From a checkpoint of a small masked image model: soap at rate 0.0027, 123503 training examples.
Rows from block 2 of a small masked image model, named by matrix and row number. Rows with one number belong to one neuron. Each number is 128 + 32 x the weight over its row's rms, rounded and kept within 0 to 255. All counts start at 0. Numbers have three digits each. After the name is the row's rms in percent of the matrix's.
After each neuron's rows are labels from the 100 images, of 14848, where the neuron reaches its highest value: "patch colour" is the nearest of a few named colours to the mean colour under the peak. Only what is clearly more common there than usual is listed. The data: crops of objects in photos (Visual Genome). In brackets: how many of the 100, against the usual share in percent.
# fc1: MLP up (model.blocks.2.mlp.fc1.weight, 1152x192), inputs 0-191
# fc2: MLP down (model.blocks.2.mlp.fc2.weight, 192x1152, transposed), outputs 0-191

fc1.64 062:128115092074090128143094177128068121128159077066128128128204085099072128128128136128082128128128194128027128128128128183118128137153128128128093075128156133200046149128128128213128128128128153128065128175103128128128128128128128128128128149159128072128194066128128128128189095080194160074128066128128128128128097128156125128128128012128123115128128121208094128128128097128204182128128128128128128128128116156071072126128128133128128128203128128128128128128186128128175128128128062167128128128128128128169186128128128108128174107181174128128149128159128117128086167197128139128
fc2.64 083:128128128128128192128128128128128128145129128128128128153128130128128173128138127125186128128153091128227200128154128128169219103157128136128168128128084085128128128128128128128092168128195128128128128128128188128128138128128183128180128128128128192044128146127128128128076112128128128128128128182099033128128128128117128128128111061128128128128069128128222128128161206106104139152110064098168099128176101128093186037128209128128077028080128189128128150128128130128128095128089128128078128128128128170128128064033079128128128128134115128124179129114087128153140128067128128128
patch colour: yellow (65 vs 0.5); orange (34 vs 1.3)

fc1.308 066:128128128175043172128131128128106128043128064073128128212088098194109128128103128128128096128128128128128183104128133129128198184153174128128128128128108189161079128119128128128128180128128171128128128128202128128128137227128185128128086108062128128100128128128128128128128180176128128128128128128128193174128128112128128128128128176128210080128048128128093128172128128128128128128057105128070175128128128128128050128136128205165128128128080128138128128075190128128128165128128128128136128128228128152131128128183073128128114128128128128132128192128128029128128083128128171128
fc2.308 081:083076128128186128090106104128128128128128128128128247142128120080128128062076097090128163043163128128128128084128118178128128079088128128128047120128172173053128128163128128128128128155128128206160128173128128069128096090128128084128105128128128128128128128099223128128105128078217128128128128178106085128128114128155189128153128112096110128128152128167095081123114174128012073154092132128128128128128128128128128128128173128128128128128143170128094221128128188118128128128128128128128154128128128160128128128075128128128128118128128075128128128184128138128128190128196128232
patch colour: yellow (34 vs 0.5); white (34 vs 6.1)

fc1.304 071:076128128128128128178128128067128128128128083128128076128128128128115169128174128150195128128128154196074128217128128128062128128128128159113128128104128128103176151085128128236192148128128002128165128128128078102203221158128128128128155128074128128128128128128128201128128128128128128128078179094123174128175128158128122128128083141077169128179128147128044095128128160174143128128099128128128155169163128128128128169128043128152235128128128128128119078073159128128128091128128128128128128128128128128128144128128175128128094200128128128128128128072128062128080165128128132128
fc2.304 065:128128128128128098128170059128128148214128115128091128004128105048148128197226128128159128128128128064124128128128128128128033128063128128128128128128134128128054128128128210128128128128128128128128128128091180128128128083064176128128082200084149128157128128128128198131128162128128128128134128187093156128128128093128055128128128148128128187128128104128191128128130140128128128128128128068128086128051076128128128128128115093128128128128128168192128128128094188128128128128128128128128095128128128103128128097128128128174128128173047128198128098139128128128084129128128221212
patch colour: red (81 vs 0.7)

fc1.235 071:200114128128128118128039171128128175128128167128128128168128124128128128128128187125128128211185197128160128128128101128178081128128081128128076056128128128128153168128189128128128127128120128135128128170154055128103043099203128128128128128123037072078128156173097128128128128128128128128128098134128097168128077128128224201128128100128078060153099128170128128128131167128128159081091014113128128128107128103126128128128128100128128128161158128073175128128103106128128128196120128090128128103163158128128060128204121128128052128103128128105128128128128128128128128128128128214
fc2.235 074:128128077128163128068128085128135128128138128128124128128024111128128128075128134162128128128128119128128128131087128167128173128128128128128086107128128128128086128128128148128239169128128206157112128128128150128128167128128128128128128128034128128128117128106128128128128128128186154115128135128128128128180162131137128128128128128128043224085134066128176128128118128078128128169128182214128141177170088100128114112128128128157128064128128106128128128190189162033049128128183128128188160090128128128157128140128060128086161128070128128047173128128128145191128128151128108022
patch colour: cyan (28 vs 0.9)

fc1.0 072:128222128128128128055187076128128128128128174137128094128075128146128068175151128163130128092128075128128144128120128185128128109082128144128128128128085119128128238087116128128128097128087114128128128128160128128164087128128123100128103117128128106205128085128128100097128128105093128128128128105105128128121197128128078096054128207164128128128196098128128155159128144128128128187151128128128128148128128128128128160178089128175167128191128049079128107128095128128061128128128177093128110128122155128153128033128120128175102168164128128221119128128128081202004128161103139128
fc2.0 081:128128128128128128104156128064128128160054128128128128163190128110149128196128128128202127130120164128152128128128146128122128158110128128128153128107143128128224128154200128191128128128087117128128128128050128128128128099128127059156128098175181065065128128119179128104091128172128170128183128128128189074196128128125128128189079128128174128084128186128170128128128079128106110128128128012128128128148128128132091128128189018128128128157128128103128128155137081096128070121128161128067128128093128128128128202128128088023098128128128066110128128128050128128145128128128128128
patch colour: blue (40 vs 0.6)

fc1.333 066:128018115128128128221132128186070202128128136128128128151128094128128116128128128190141128128128102128128148128128076128128082139077047170128128150128152128128114128069121128141183154128128128128046174054128136128128128128128128146128042128094128047128128128128128110092152128135128128153128128128128148126128128128099128128128128128128113128128128128128128128128208128093104144061128128128221128128128218128128110128128157104168128128158205128128037051191128128128120109128128182128128157044075118128128128128128112128126128128111173176134128128082195065159069109183176128128
fc2.333 109:128138128080162128128177128128233099159126128128128106128167128086141069084128128081059168128128128128157128192144237204128128128128157164152148124128111128128223117170142091128128128184128128128095115128182101128128128128102125208132128140051128128179128128128128128102217128148128121111128128117185128125130128128128092128128101128195074146121161108099128128128128074072128036104126111159128128128128128079195128063128143128080159174128128128128171128146128164128154128128128104128128128184128196128128174128114128128128124090128128106128128150164136128049217128128128128045
patch colour: blue (38 vs 0.6)

fc1.542 064:120128128128128128128128183128128173128128116061128128170180058099128121128167128128128181128128112128128128128187128150128128254128128185128128190190194161061128066128046074128128128128128128128077128128128128166128128069128195128128128128128128128128128128080128128128109128128128128072128128128128128128128128128128128038128128128128175137128143128128128133173128128146178128178128186181128089039134128128180128128220128058128128128189128128128128165000128162128128128128128128230151139125128127128128128128128187128128057146128111128161128094128128128128128144128128175105
fc2.542 057:128128138128055128128128128128160027128200128144128128128128128128128128048128128049128061128128182128122168128128128128128128128128128128128117128154122128128128128154128128128069128152090128128119099128092011128128163128130128128128128242128128128045128141128128128128128128128128185128069088185128128124128128140128128128128128128128064128128128128152128128128053171128128187128128128128128164202156128246121171181042128118186128128128131128128128128128128165128035128096128128100084128201128128114128128128128125117168217027128128128128128128137128128128109080084128109128
patch colour: yellow (40 vs 0.5); orange (37 vs 1.3)

fc1.233 058:116128128128128128085128088071128128128128128169132128128128036128128128083128128122144195090128015128128106128167078128047128128128128188128128128128128165128128128050128065128128128122128050128042128094128190102128128139128128128128128128128128128128128076128128083128122128128128128128128128128128128128031128210128148128128128171128128156128128128128046000128170128128128128128063128128169128092128153128128128112128128127128128047128191128128118128128128128128188128128128128128152128066229128128128128209132128128128128118199215128164128128128128129128128128128128172128
fc2.233 069:138128128038128128128200128128029128076128128128136128128128128128158128172128211128128043170128153102128094128128128148128151128128070128128152128128128107128046128165094128128101128145128128128194149128128128133188128177128128166128128205128128128128171128128087210128164233146128128128128128128109128109128128099133036128204128128107128128128138128128128169128128128128165185128212128124128140128143128128128128128128128090147178128128128128227140128125128046128128255128128128128128128128080128139128128128176169128093128152135050128061128197128117128128131128128128128128
patch colour: white (57 vs 6.1); pink (30 vs 9.7)

fc1.236 065:128128128098128128128121128128128128085112128128128162128128128128096128128128128128128095128063128128074030128128189128099128128212128128128110084059128128128128128128061128203083128128128128101110072128128049163155164128128128112128094165128128128153128179128092128128128128056058128128128157128091114102039094092128225128128128128128190128128128128128128107128128112128161194128131108217164164128128128129128128128128128128160128128178071196173128082053127174128113128128128128073128128128188128047128128180179128128128128128128128128240128186128128199128128128074097100146
fc2.236 074:051194128128097109128136128128128128151030090128164128136099081128128128128163128138152213128128128128169170128128128128128202128105128128039128128128091071128128170056166062128204128128128189128127144128118128128115128128095128132128128179128128116128128108128205128086128128132210175055098136213141128139088128119128148128128128128128128110128128115070149128127128194128088128128128128128137138184128128128128128190128128118128128047128148128161167155128096089128128128152128117128128128132086097072188128087128128128102212128180199128128128075128128041185128183151189128128
patch colour: orange (62 vs 1.3); yellow (28 vs 0.5)

fc1.195 081:128037055128128128173128192177128128128112160128128128125128186128128128128128178128200128128167098128128166128097128128196128128094121075128207102128128128128116163128168128128193128108128063080107128128159128128128128128119112081128046165173165186150119128128128101094128128115128227076112128087166144128138080128128128128128128128074128128182039128080218128093133128137128205128128128142128125128112081128128075128086128053111183128128158104128128128080189152128128128145128237148128128163128128128099128137128128039128128128128052088144128128128105128147104128128128128128
fc2.195 077:019116128069128173144128110075092128216128118128128175128128128130128159128183128128128128128128158086141128128058128128128128188096128054128128128167128128154128105160128128128048128078181128128160158128141078078128117128182128128128123169079128105080052128128128128194108062128128128128128128172128128128128128128103111177128052150093128128128189141193093146128165128128067128128128128128128188128128128128154128128128128128128139128128128147152128128128128128128005128049185159128176128185112128088166128216096128233114128128128128128114128128103128096128128128128128205103
patch colour: black (56 vs 15.2)

fc1.357 064:107128113128177128128128128091128128128128074131128115128128051128125128128210128128127113119113162152128128128144116128128075128128037192128128128093128188128128005095093128128142128155128128128206128196063072128161128128115128085128128128159128128126092128069140128043216128128128121128128098128128128128128128128194076128039128128128179128176104128128091128128128128165128162128179128184128195128157082166128072128205128128128128128128150195128109128128174128128159142174128208128128085128165128083128128192128101128128042128128128128051128128128176128128168128128128128128
fc2.357 057:123128128128128128128136128128128152128128121175197081058152128128128128128128128128128128146118128128128214060111128176128168128118228128128157118128128128130128162131148157128097128128128112128107128128128182128128128024128128128128128128128128128128128128128128128128128168128127128128128188128128233128128128128128128128128128128128128128128128195128128128128253128137128128128009128128128128171156145128128139168086045128128128128128128128123213128128128179000128128128060096179186128128081128128128128022128181128128128128128128227128128074128179128128128128128084128142
patch colour: red (61 vs 0.7)

fc1.755 060:128185128128141063128128128128128242128089128128128154118128128128128128007128095128099128128127118106045128128128128128206192128128128128128128128128128128128128128128163147101091128128128200128128027128128128111128052080128171128128128128019128102199128128128223159128128048128128110128128037113128147128128081183128157128128128128233128128128128128128128044128128152128141128116142128128193128128128128128060128153128128130196049128128178128128083115128128128167128128128128125062128097128128166085128128128128128128157076128128128152128128128128139093128103128128156128128
fc2.755 054:128128128128128128128154128132186089128128181177142128084128128138215197128128128224128128174128128128128128128070102091128128164128128128128128128128128128102128128128128000128218128128128128128128128157200128149128128128128230128033128128128128128094128216128083128128128128128128198128203128128128128128128131128128128128128194151110128137151128170128128128089128128128128128056128128128186030128128128128134095139147128232128128155128128128149128172128128104128128128189128128128128181128128128128045128145134128155128128179128075071157128128114128128128144128074128128128
patch colour: black (50 vs 15.2)

fc1.506 120:060132194093081128146121119081143128225144158128128214180128087136090128148067163128128105128088042183147112128050128128112128128164085128135214135128128128075139128128128128128128088128119137157058128187178128076096128180172128152152104128128128157162128128128128175128128136128100128128179128182128116089143101128072067128128156163128097158142163064128128161168128128128104184126145128101091128133128128128091072128128132128163128128128128149168128128088062116128077117128128128128128070208191128165128128162101125128188085165128128138128128214128082128128128195109128179122
fc2.506 134:128128072128145082128092079074128128128169107089136134219128132012128131128128165128128160168128128162181138088128059111073180154128112128128135143124128128175128106128128053172097128082128128128143146186221128091128175113163187137105128102128128077118128117128105128085128128105128128128195128128128128136184109176083128128128128128128094189066128068128128179128196187131151128128177128150187128128076069128137152128128128139128074128128154086128144128113153128128081128100087152128110137157119190128126145128128128128092128128128128238096128077173148128084191105126096175141
patch colour: white (26 vs 6.1)

fc1.238 066:093128128128131128128128128128128128128147128128157128136128094212128128155176128128128128128100128128128128128128128214128072128054128128128059128128117128175111128128104128128128030128150128128128118166128128128142128128128128100128128128128128128128149128128128199056054128152091184128110128128128128128060149128128083146128128128128162128244128189079152033128128128194073128128128128128163195128184082128128128128128128128128054128128128090109128086149128128128128081131128115066128128067128128068128128068140097034128104093223071128128128184171204128068079128128128149128
fc2.238 080:046128128128128130098128128128053128113131128063128128128150128128128128048254104090199174128111128197128128128128051160128187099128146128096128128128159128094150195181128209128128128128128182128048128128100128128128128128128128097128069128128084087124082076217128128128128128135197040041128128112128116168164128085193115128128128128079104128077093128171128128128099128128128128128032128128118096128110128128145128128128128128128128069141128153212128128128107128128128128128141128128167191192128152128128128128141171091102128128077145128107128128128134128128092128128108152126
patch colour: red (33 vs 0.7)

fc1.687 090:128097128128128125160128151128128082104128128061123081128128080128056128084128171181119128143058128128128181091128132128128128128208126176138105128103128096129128125128128144128165128128083158128128128128078128114129183192154128085128128128128128148143179128128128128073117170046076128192128128224128194093156097117187116128128052176128095128174101128128128143077186128168128128128228094074183128128128097117128128146128128128162128128132167128128105064079128048081128071160128139128131128128128101128128128050115186149128104128128158128128128105167221128068094079128128147128
fc2.687 110:175126128128050128128128128140135132128128128192189202128128128094129135105160128128128128128128051149053128128128128104086143128128095128128128128128164118128128164197128106128128158108130128128088098128150091128156098167173128159151230136091104128128128169128128128128122093128076089176083128128128128150128128188128118174146138128128196128172128076128114128055069128128100141152157193128128119112128128141128155128086077128128109128128128198128069176070128125145128207128056128128128255090128042057128158128128128104128128106071137128128128116128079128109128132135170210159
patch colour: brown (69 vs 32.2)

fc1.692 123:129140154128125128128128126103128093128197108088071128096128078097128079145128128128148138183164171175162128139164137083128128117166128168178128128128128052167065171146165128128096167128153094128128096155128096128128207170160128161128128128181144128103084128128128128128210068194128128143155083153169174128128203117117148128128128168187173128128128174128107128159128154111128128098188128166206128056128184149186128128165117160164051171167128128161128128127082143128106128128128064071182152158128106101128128095096166128128192128128120128128172128116067128128074128187109157195
fc2.692 130:166157170103213128128128128128083116204148161128128154100128128128120128128053157100128126177130128168173128128120064050071128145133128162128128098052121128165091150150128121099018128156128128134169128128128128203128176120116095099147128128220132080128128191182128128106128144128176096128128129182201128128193214127127128165182098091128128128128153128128077080109128128128128170128161096128128200128128128090128067080128069125086091128150126135098154112121128109128167128128095108073128128128128093073100128109189086167128158147128108128180128090110128088160128128118166147111
patch colour: brown (62 vs 32.2)

fc1.531 129:185143128094080128128128079128108131181128106133102128123128174096128173195083140128072132169153128128128146128128084132140181128128128175129128128033119164128128118173118128128194199162106128128103076128128091154112128107086168063180161193132204151155125128128202128129102195104128128203128128128151128128148128167154128128090096128101128141180195141187105096128166191173128128128128070113128128183110128042147173104076128086162128077128128128126162137128128160117105103128128128100103036168040112128128092128128128144128132126132128115128117128128160128085128097124162210128
fc2.531 111:065128183128128142104166085035128124128128086077128098125104091105128128126073077128110128171128158200139128128091128128128128158128188188128153113149092128128128153128147128075197163071078150114128156244070128176128071122139128102088090128151128128128094133172135128062100167077140114128186172128128184089128128075128106128128157128128128128105096128128128128128128105128172116134205128198196089109126119128030203104128144128158102128134128078175167128128122128128115122160128128150146150128086128128109172140128128128128128148090159103137166081077128107176181139091162128171
patch colour: black (36 vs 15.2)

fc1.364 093:163089138128128088083128128128128128128143174167058083104128128085128185148140128162094128175128128128128172128110202066128099128128128171128060128183128128128077119183143128128064173128128159068128128097139128122159168128170128167128128112043111128128128089112164134128128186128128056190128108111201128128128101128128049118038061114135128128152128128144128128128128128088128194128128109096065128128226165138180128110092128164128072111128187128141156193128114082170128128172160168128106128143128128128139069143093128128128128142154208128134061110128186165128128165128101128128
fc2.364 112:105128140128155128128075115128128072098030128128143027090152128128097039137128129209160128096128128099164128128107128087128128169104123128177107175081128128128128164190103158128152128128164128106076134117182161128128128128074133128097095128128129128128128133046124128173195124128128128128128038174068128147128128098128114128127147128128128128153150096083118128086128105081155105099074185128128128101002210131128128128128128068128128128192131192091160128186119183109128128128128128117133127128130051128128128128152088155119159128128128128128160180128176128187128182128128164128
patch colour: grey (62 vs 31.9)

fc1.139 061:128128128128137184128128128151128128128208128128128150133128092128128128073128128128128128128128128128228189128094128132128128196101128128128128128074128089159167128128128082128140128128128008069148128133128128128128128155187128128128128053128128128128128144037128163085128074128128128073128128128128147128172189128128128128096128157054128060128128094128128189128072128190128186128128128163064075128128128128107128128128128128128162128134052200128080128128128128149128128128068128128128128128128174099060128128128058128128034101128128128100128128126128200128158131035035128128
fc2.139 063:167128080209128128128128207128136203128122095159128169128128166128178183128122128128128205128128128097085180128160100122084164128185128209128157128128128128203128128128202183196127060128128206128133128128039128128128128044128128128128128128103128163128118033128143128128061128128128162217128128128128128128128153128128128128128128128214128128128047128128128087188114128128128128128128128128128128128128057128128052128128128128128128128181128100128128128128128128128128128128128128128129095128130128128152232128128206128128128128097128048128128135118119128128128050128128100119
patch colour: grey (77 vs 31.9)

fc1.225 059:128159071128074128128054128128128128128128128061128128128128117128134128211128117120166128128128128128195128114190015128128128064166128164128128128128128045128177128128128128128128043128184106128153094128128128128128128128128128056128128065128183138128128116075147128128128128128128128128128154128128128128128042128155176042101158140128128195220082128109045128128078128094153128128102128173128128128157128150120128128086128128202128128128128128173128232128128181128195136192128128192128128128128128160185128128060128126128128128128128128110128085128128195128128128128128128078
fc2.225 054:128128184128128128128128077128128128171128088225103128211128044128128149163128128128000128188128092071128128128065128136128128128128128128128165116128128255115083095128128128128128128119089068016128128128085128128128191042075125128125128128128128128128188143195105128056128128096151128128083101128128128120128128184128055128128128128128128128131160128128128128128128194100173128128128128178128168101128128128128067128128128128128128128128128128116128120106063116128128128128128185128100128128128111128128128128128128128128128156128128255128128120128128128128128124128128128128
patch colour: orange (69 vs 1.3)

fc1.261 100:128128128128084128128128144063204128128071185128128133128128128163132128079128128128128128128128128128128044128128202128094128112238128128214128128128138128179128177115128128102091128128093098128088179128084128128141188181128156216128128128129128063128153169128128018128130128035128189128186128174061171128128128128105157128117128128128128128091128096128128128128153128128128128116139128128128160128136128160138128077128128128145128128043128030128114182116075128131093128128128128064128128128123103124128093076128101128128106128132128165128104059128072102128128212128128096059
fc2.261 090:087109203086128170036148096128140128128179128104128135128128062128101095128083099186111128176128180137128171128113088138142079128091128119128128118105199128128127128128128128128135183128128236128128172184128128141128076128128167128177128164169128037203119128161128128150128156104128128128128107128128163128128162128128027128099128084128128128103128128048151075123114118150128080128128056073128128128128143128045128075044128207128128045168128101128133128109128128064128128074168128143182128128116128146173128128128128172111128128128128046128128128128128128128128128128098106128
patch colour: black (39 vs 15.2)

fc1.573 088:128082128128128127128142167149150128061128135128128145128128149164128145128197164088100128128128150128137128092128128128128198128102127128128036148121119193106128110128128092128128128128148090128080173216094192128114128146047213128062128154128128128128113133128190128102128202128128061128129094183128205108128128139128196201139128193128128128128128155128149072124128128128128092138131128128128128177085181095113128128125170163093128128128101182169128128128128128128128047184128128229079128098128126115128128077155128128150170128121128128050128128128063021128128128091128128128
fc2.573 108:128158148059102128161136128102096128128128105128128129128128194128145138128169128128081099128093177185128128213128152167098110186128128103128213128117131093128180128128128128163128128128127082089128094147114128107198085128101128128128100128150087128184128128128128128128120128128128128164128128182094117172128128128128128128128130128105104128128128128197128128128121149128128205044128128180128094026179150102165128128148128169199128162126063065128157128128191128163128078084040128128087083136134128079191128128128184128128128128145128214128128111128204128152074109102233128128
patch colour: white (34 vs 6.1); pink (33 vs 9.7)

fc1.597 124:128179128145065171085128077128175052128147053094128058087092128128165168156139128189128128128199128128178128088128128174128134128128119085128128128114114069128128122124159085128226128133172128128128128099142184085102102128057128153128108128122162115074128187098113142129027128089128128128151128128160131103079128128128128128128139150092128151128180128163128175128151161128102128128128128116128162116088128102128050171128128154128128172128128116196196097194132129185102128128128116128069052180128128173128039128119108128091072128128146062181128140128128128178128097128128128111
fc2.597 094:128128128128169128128154062075102128128128128118076180109137128171128128189078128128133157128154110158128168158128166128128077128128174092128095149145128125190128236045128128128151128163111098090128093163128169128128128211128083128074128128036170160080033130067128179114128128147128128092197165128128128128128152071077172065128146128069173128111128095128128128188150128159128128128201111183149160128128062128128054128128116128178146096128128146128157128081073128128129124128098146128106128114128128136153128128179128128128207128061128140128128128139128067155147128104166108128
patch colour: pink (28 vs 9.7)

fc1.655 060:128128128128143211128128149128128128118128128128111163125128057155128128128034094128128128128186128042128128128128128121128128128184128128018128128168076128134083128168128128128072128128128128128128128128128128128128128128192184153128128051128118172128128068128128128128099128126128128128128128188185230165073128128092086120128113128053073128128128128128128128211128166128167128128128128128128128038128128128128128059128191128128128128128043128128128128128128097190162169128128128123088128067128128182188086128127064128128179128089128128128128048131128128197128128128128128049
fc2.655 053:105128050128128128128128128111128128169128128162128128128128128128012128128128128128076128128128192128191128128128128128128109128128117067128128128128067128169133189205128192180103128128128128128128095128128079160128128128128128128230128128051128128128175128128128128128128044128128061095128128128128045045128126128128128128128128128049128076128128128125239084128128128077128064128128128128128128128128128128128128157119128192128128128128121079176128128154128189128142128128128128128090128128125128172128115160128185128068189128128219128070086128106128128128128128243114128128
patch colour: green (44 vs 0.8)

fc1.190 064:128090128142128128128128135072128128191128089128128144128053090128128128098219128073128128128128123194191144150178128168076172128128128166082180163090128098078128128128142124128120128128192021128128128155128128122128128128128055065128128128074154141128081128097128128128128060128128113128109128137128128147128182090128128128128088128128128128128090093128128068194089208128144128128128141134088132128164072156048128128128145069180136084128128128220128165128174128128128150128221128128076108128077115105128128098128128128117029128128128160128128055128144192083128128128128128128
fc2.190 059:128065128128128128084128188128128095128128068128128128051170160128149224128128173138128160128078128128093218158128172128128128128128128128128104128128128128176128128128124128129128089107080128128128128055126128128091123159081128128128128077128128128128144125128128128112128164037128174169140128227128128143128097128128128128088128128128079128145128174076128201128080128216138149013128128128128128169128035022128128128128058171133170128128123128128128128128128128128128121116128128128040128150112128128096167128128128120128128128128128128128128128168233128147191152128073138162
patch colour: red (95 vs 0.7)

fc1.669 072:128109128128101192088128128122098156128086111128151128128128067128128128128123128128128128114128107164066217128128128128128141128128128128128128080128121128085128174128128128128128093128128128128128095128128069128128128128128128128068128128173128128128128177058128185128128202128128206125120221128070128128095128128128128037097128128128128128128090093099128146128015137069090128099128234128128060128226128128146102060153127128128128134222128204180143128064128127128128128128128144168128165095128094128128128128196128128113128128128082128128128071173128128085128043146182128128
fc2.669 056:128128128128184128069128128128128128128128128128128128128128128128128128128111128168135128128128136128131128128128128128128128128128128128128128103073128128153134128146150128150128128128128041128128128128136193128128128128128128128128190128128128128128128128128076128128128128128128128128232114147128128157128128128128128128128128192064128128128177128128128128128215128128208128128128128226128255240128128128128128186128128031128128133128163128017128128128182128128128119080073128128086128128066128036199128048128128077204111202128159128131091113214128174142128128128128128128
patch colour: red (47 vs 0.7); orange (47 vs 1.3)

fc1.201 084:128131128128128128128199128113219128155128194128094128156128149157085084106128157128128128119128128128128128128074118150057128128128128148182128128128128128184093128128183097182082095103087101128128182134128107128130128128103128128128128172128128110128066075153128160128128128246128178116150128128203116148133128128128155145057069040173128128179179164120128135128128128139154128040128128110128126162128159128128184221128128193128128104128147128218128121152182128128094128128086128128128150128128073128128128128128128184086128128071166238200128122128154128128128150106085128128
fc2.201 111:113128185128128138137084128153155128134128124128150127128128128128079206171128095128050128155128128149128128082128128154143092128128128047128128055174059116128158128107128128108128128128110130130128079065110171175128086147118123128128087128128128128128128128128072168194128200128158172128128115075063128159128128128128066089084125062114159128218202128128128128186187128017128128098128184128086128104123128128167128128128128128128069155128128128132092141128117128128128117194178167128198103167128073110193128102122128107128128128128081128128074120155082128054114128054128168095
patch colour: grey (69 vs 31.9)

fc1.742 064:128097087128128102128128055168128128062078133059128128128178128211128128204128165101134128101104128128128104128128128106128115182079128157128226095110128128128128181068128151067128072128128158162157128159043104128181128128128128128128156092128128128147045128128148128138128167128128128128128127128175128128128128194128140128128128128148128128172128043128128128128200144160078103108128116173128128128128076131215030128128051178128181128128218103098153128128121128128128128128169128113082128128128128117128200046128128128128128128211128112128128128128104128139141128063128128133
fc2.742 070:128128165030128128128168128064156128145098144128128187128128128128128128085128128065128128128128128128128185128128128128121098032128170050099018128128128128131145092128128128107128209128061101111067128128128128128128128128116128085128128128128128128128128146045076126128128128128128128179128128043151074128197136128128063128128070128099201128128128128128128128141085128128128072072128177121154128128128128186128128128128128047128089120128128151088165159128128066058128048198128128150128050178128145128128128128128119133128128128139038088101128128128147073128147128128124128161
patch colour: blue (70 vs 0.6)

fc1.154 061:198179083027204128128060128110128128128128128128128128128128086128128128053112128128070128128128128128037098186112128128182128128128128128128128128223128128128146108128128128128128128128218102128128128098128128128205119128128128089148182128176128128128166107128128169128128128128128128128115128128128128163128128164128062128133128128128128128070068128128128103128067128128128202108079128128179128128129128128128128042128169128217128214157128128128128128128061128128128128128102128088128079034128128128128072128173128128128128128188045128128128121005128128128128128128128128128
fc2.154 070:038128211111128128128128075128128128128128128128128128156128187128128128128128128148237126179128128128213128128075128128000128158128128161128128084098128189151128128058124108068107208128099128128091128128128163200096128065140128128109128128128128109136128115175128128183128128128102128128128128128128128081128128101128072128128128128128128128106128067128128128128128056128128128153183132128155128128128128094128128128128201236080078128141128185128113080067128120128128050128128149128128128176128071128128128139128128128128128128128128128011098128128128128128128111128128128128
patch colour: brown (70 vs 32.2)

fc1.549 073:128078046128061084103084128202128177199128128128128158164128151128190128128128190091143128128128128163128128128157128128128128128128061128143128197137200128128128045128070128128129128128206128128146128128069128128128128128138128128128128113128128128086128155128128226128128128128209128128128128091128128168128187032146128128128107128116135128128128128128174082187104128128128128120128145116128143128128128128128128115160167091128128128128128068128188036128160248128036146091128128128110128135128122118146137128063128068128128128128128128128128128119128221193144128182128168128
fc2.549 068:128128079060128155221168128128128128128128154136137128128128064128075136162160064128128128216128119130059160128141128180128128120128150229128128058128052086047128128128128128128096190128117128187128128128145128081128128128128128128128105128128100077141128128128128128128128128128089128128064128212128128128128128184110073128128173128128128128128169145128140128128144128155128128128128085102128148128128042128110128128065047128128141128128128128128128199128145128128128128128105128184074128128072128128067128128122087214128171043128128128203173128128128064128128084094206128128
patch colour: grey (62 vs 31.9)

fc1.318 090:063128097219045128128128128128128114128156128126128128029128174128111157067128128173128128141128128078068128109128128128128128143153089128130128128137178128163075111128197128128076106128128185155131195125111093134085158107128128147128128128140067104129128128128128128128105069128128128128128152128126163061155128128128128128128192128075128128128095130163128128068159128164128175164169127173188076128137125128128128097107188150128152133128141128128128066144128128044128128082128097098128128032121128168128107086128146128128197148128187159075129128136168128166078225212076174094
fc2.318 081:128128128128167128128168128104128217155197179128081128128128128145128128128128084128128128188164128128128128128128128104128128128130071128128128128081128128128128128134111128128128161128128098128128128222135128128128128129089255128128128128058100132128204124128095128128128128128105128090096151128228122128116128128087128042095056128128128128128076087155175128099060117128128158128064128128080048128128128179128128195128128128147128128128128128189128128128060128147165128128175134128064086154155128166128128056128128128128043182128198166131122128192083056159128128128128115128
patch colour: grey (62 vs 31.9)

fc1.563 087:128196128109081133128128068168142112128128142061128128128081109141182128162128187123128128128128128104142173167089165094128114128123121128181128100203066128143128128128188128133128128128128100181128166128144128107091128099128151194168048095158128128128115128205174128107111128128188083159128128180131130128191088180140128128094128224128128090128141143128128039183151128084123047128114053128128089128128207157128112147128155148224186164155118128139128128128097128128091085128128128123128156158192128071128145063188073150176128142128128128128128128128142128098151128160128128128
fc2.563 100:187128134214086127113128126199095128128194160128095128128128128128080128070168128128128128128128128128128207119085176162079122128101128128128086180188140128128132132102130128152128075128068088128174128021187163099128128128092170114128128086128191187158140121186128128113134161128128128128128129145151128128128148181191128128132128103128155128128127127104169128141052128128128128040173132128146160086206128128128128128167164183156102128128116076128128044128137066128138128128104128128060073128128128128128155128162128128128128088227128063174194148128128099128128141181144128128
patch colour: pink (29 vs 9.7); white (28 vs 6.1)

fc1.474 072:102128128182102141255128128189128054128128128128128171055070128128128128064102180128100128172128131170128128128128128091165128128065173171128160128128128077163097128128127128128041128128128128097166089066193177148222128128128128061060128128049128128128128133128143112128061128128100138204128128128172128128128094128128128218128103128128128067128128171066128128128128128110128180128101086128128128128128095128096128128098079128106128128167128128139106085181148128128125128128128128128128128086096128057128128140074128128128128069150128128128183128128128128128128128195128128094
fc2.474 059:128087128097128128036161128128128128128128128181128128128108128128128128128128181128226128128181128128008128128128128169128128128114089097128128128128178128128128128128128123167128128128128225128065128128128073128128128128128128238109128128128112128128119128128128128128128128077128128115184128128137128128255248128084128160128128128128128128113128128128128173128128024128112089128128199128128088128132128128128128128128215187128128128128128128128128195128128086189128176167128128128128128128227128128088128128128128128128128113128128128128128128177128062144128144128128070128
patch colour: blue (40 vs 0.6)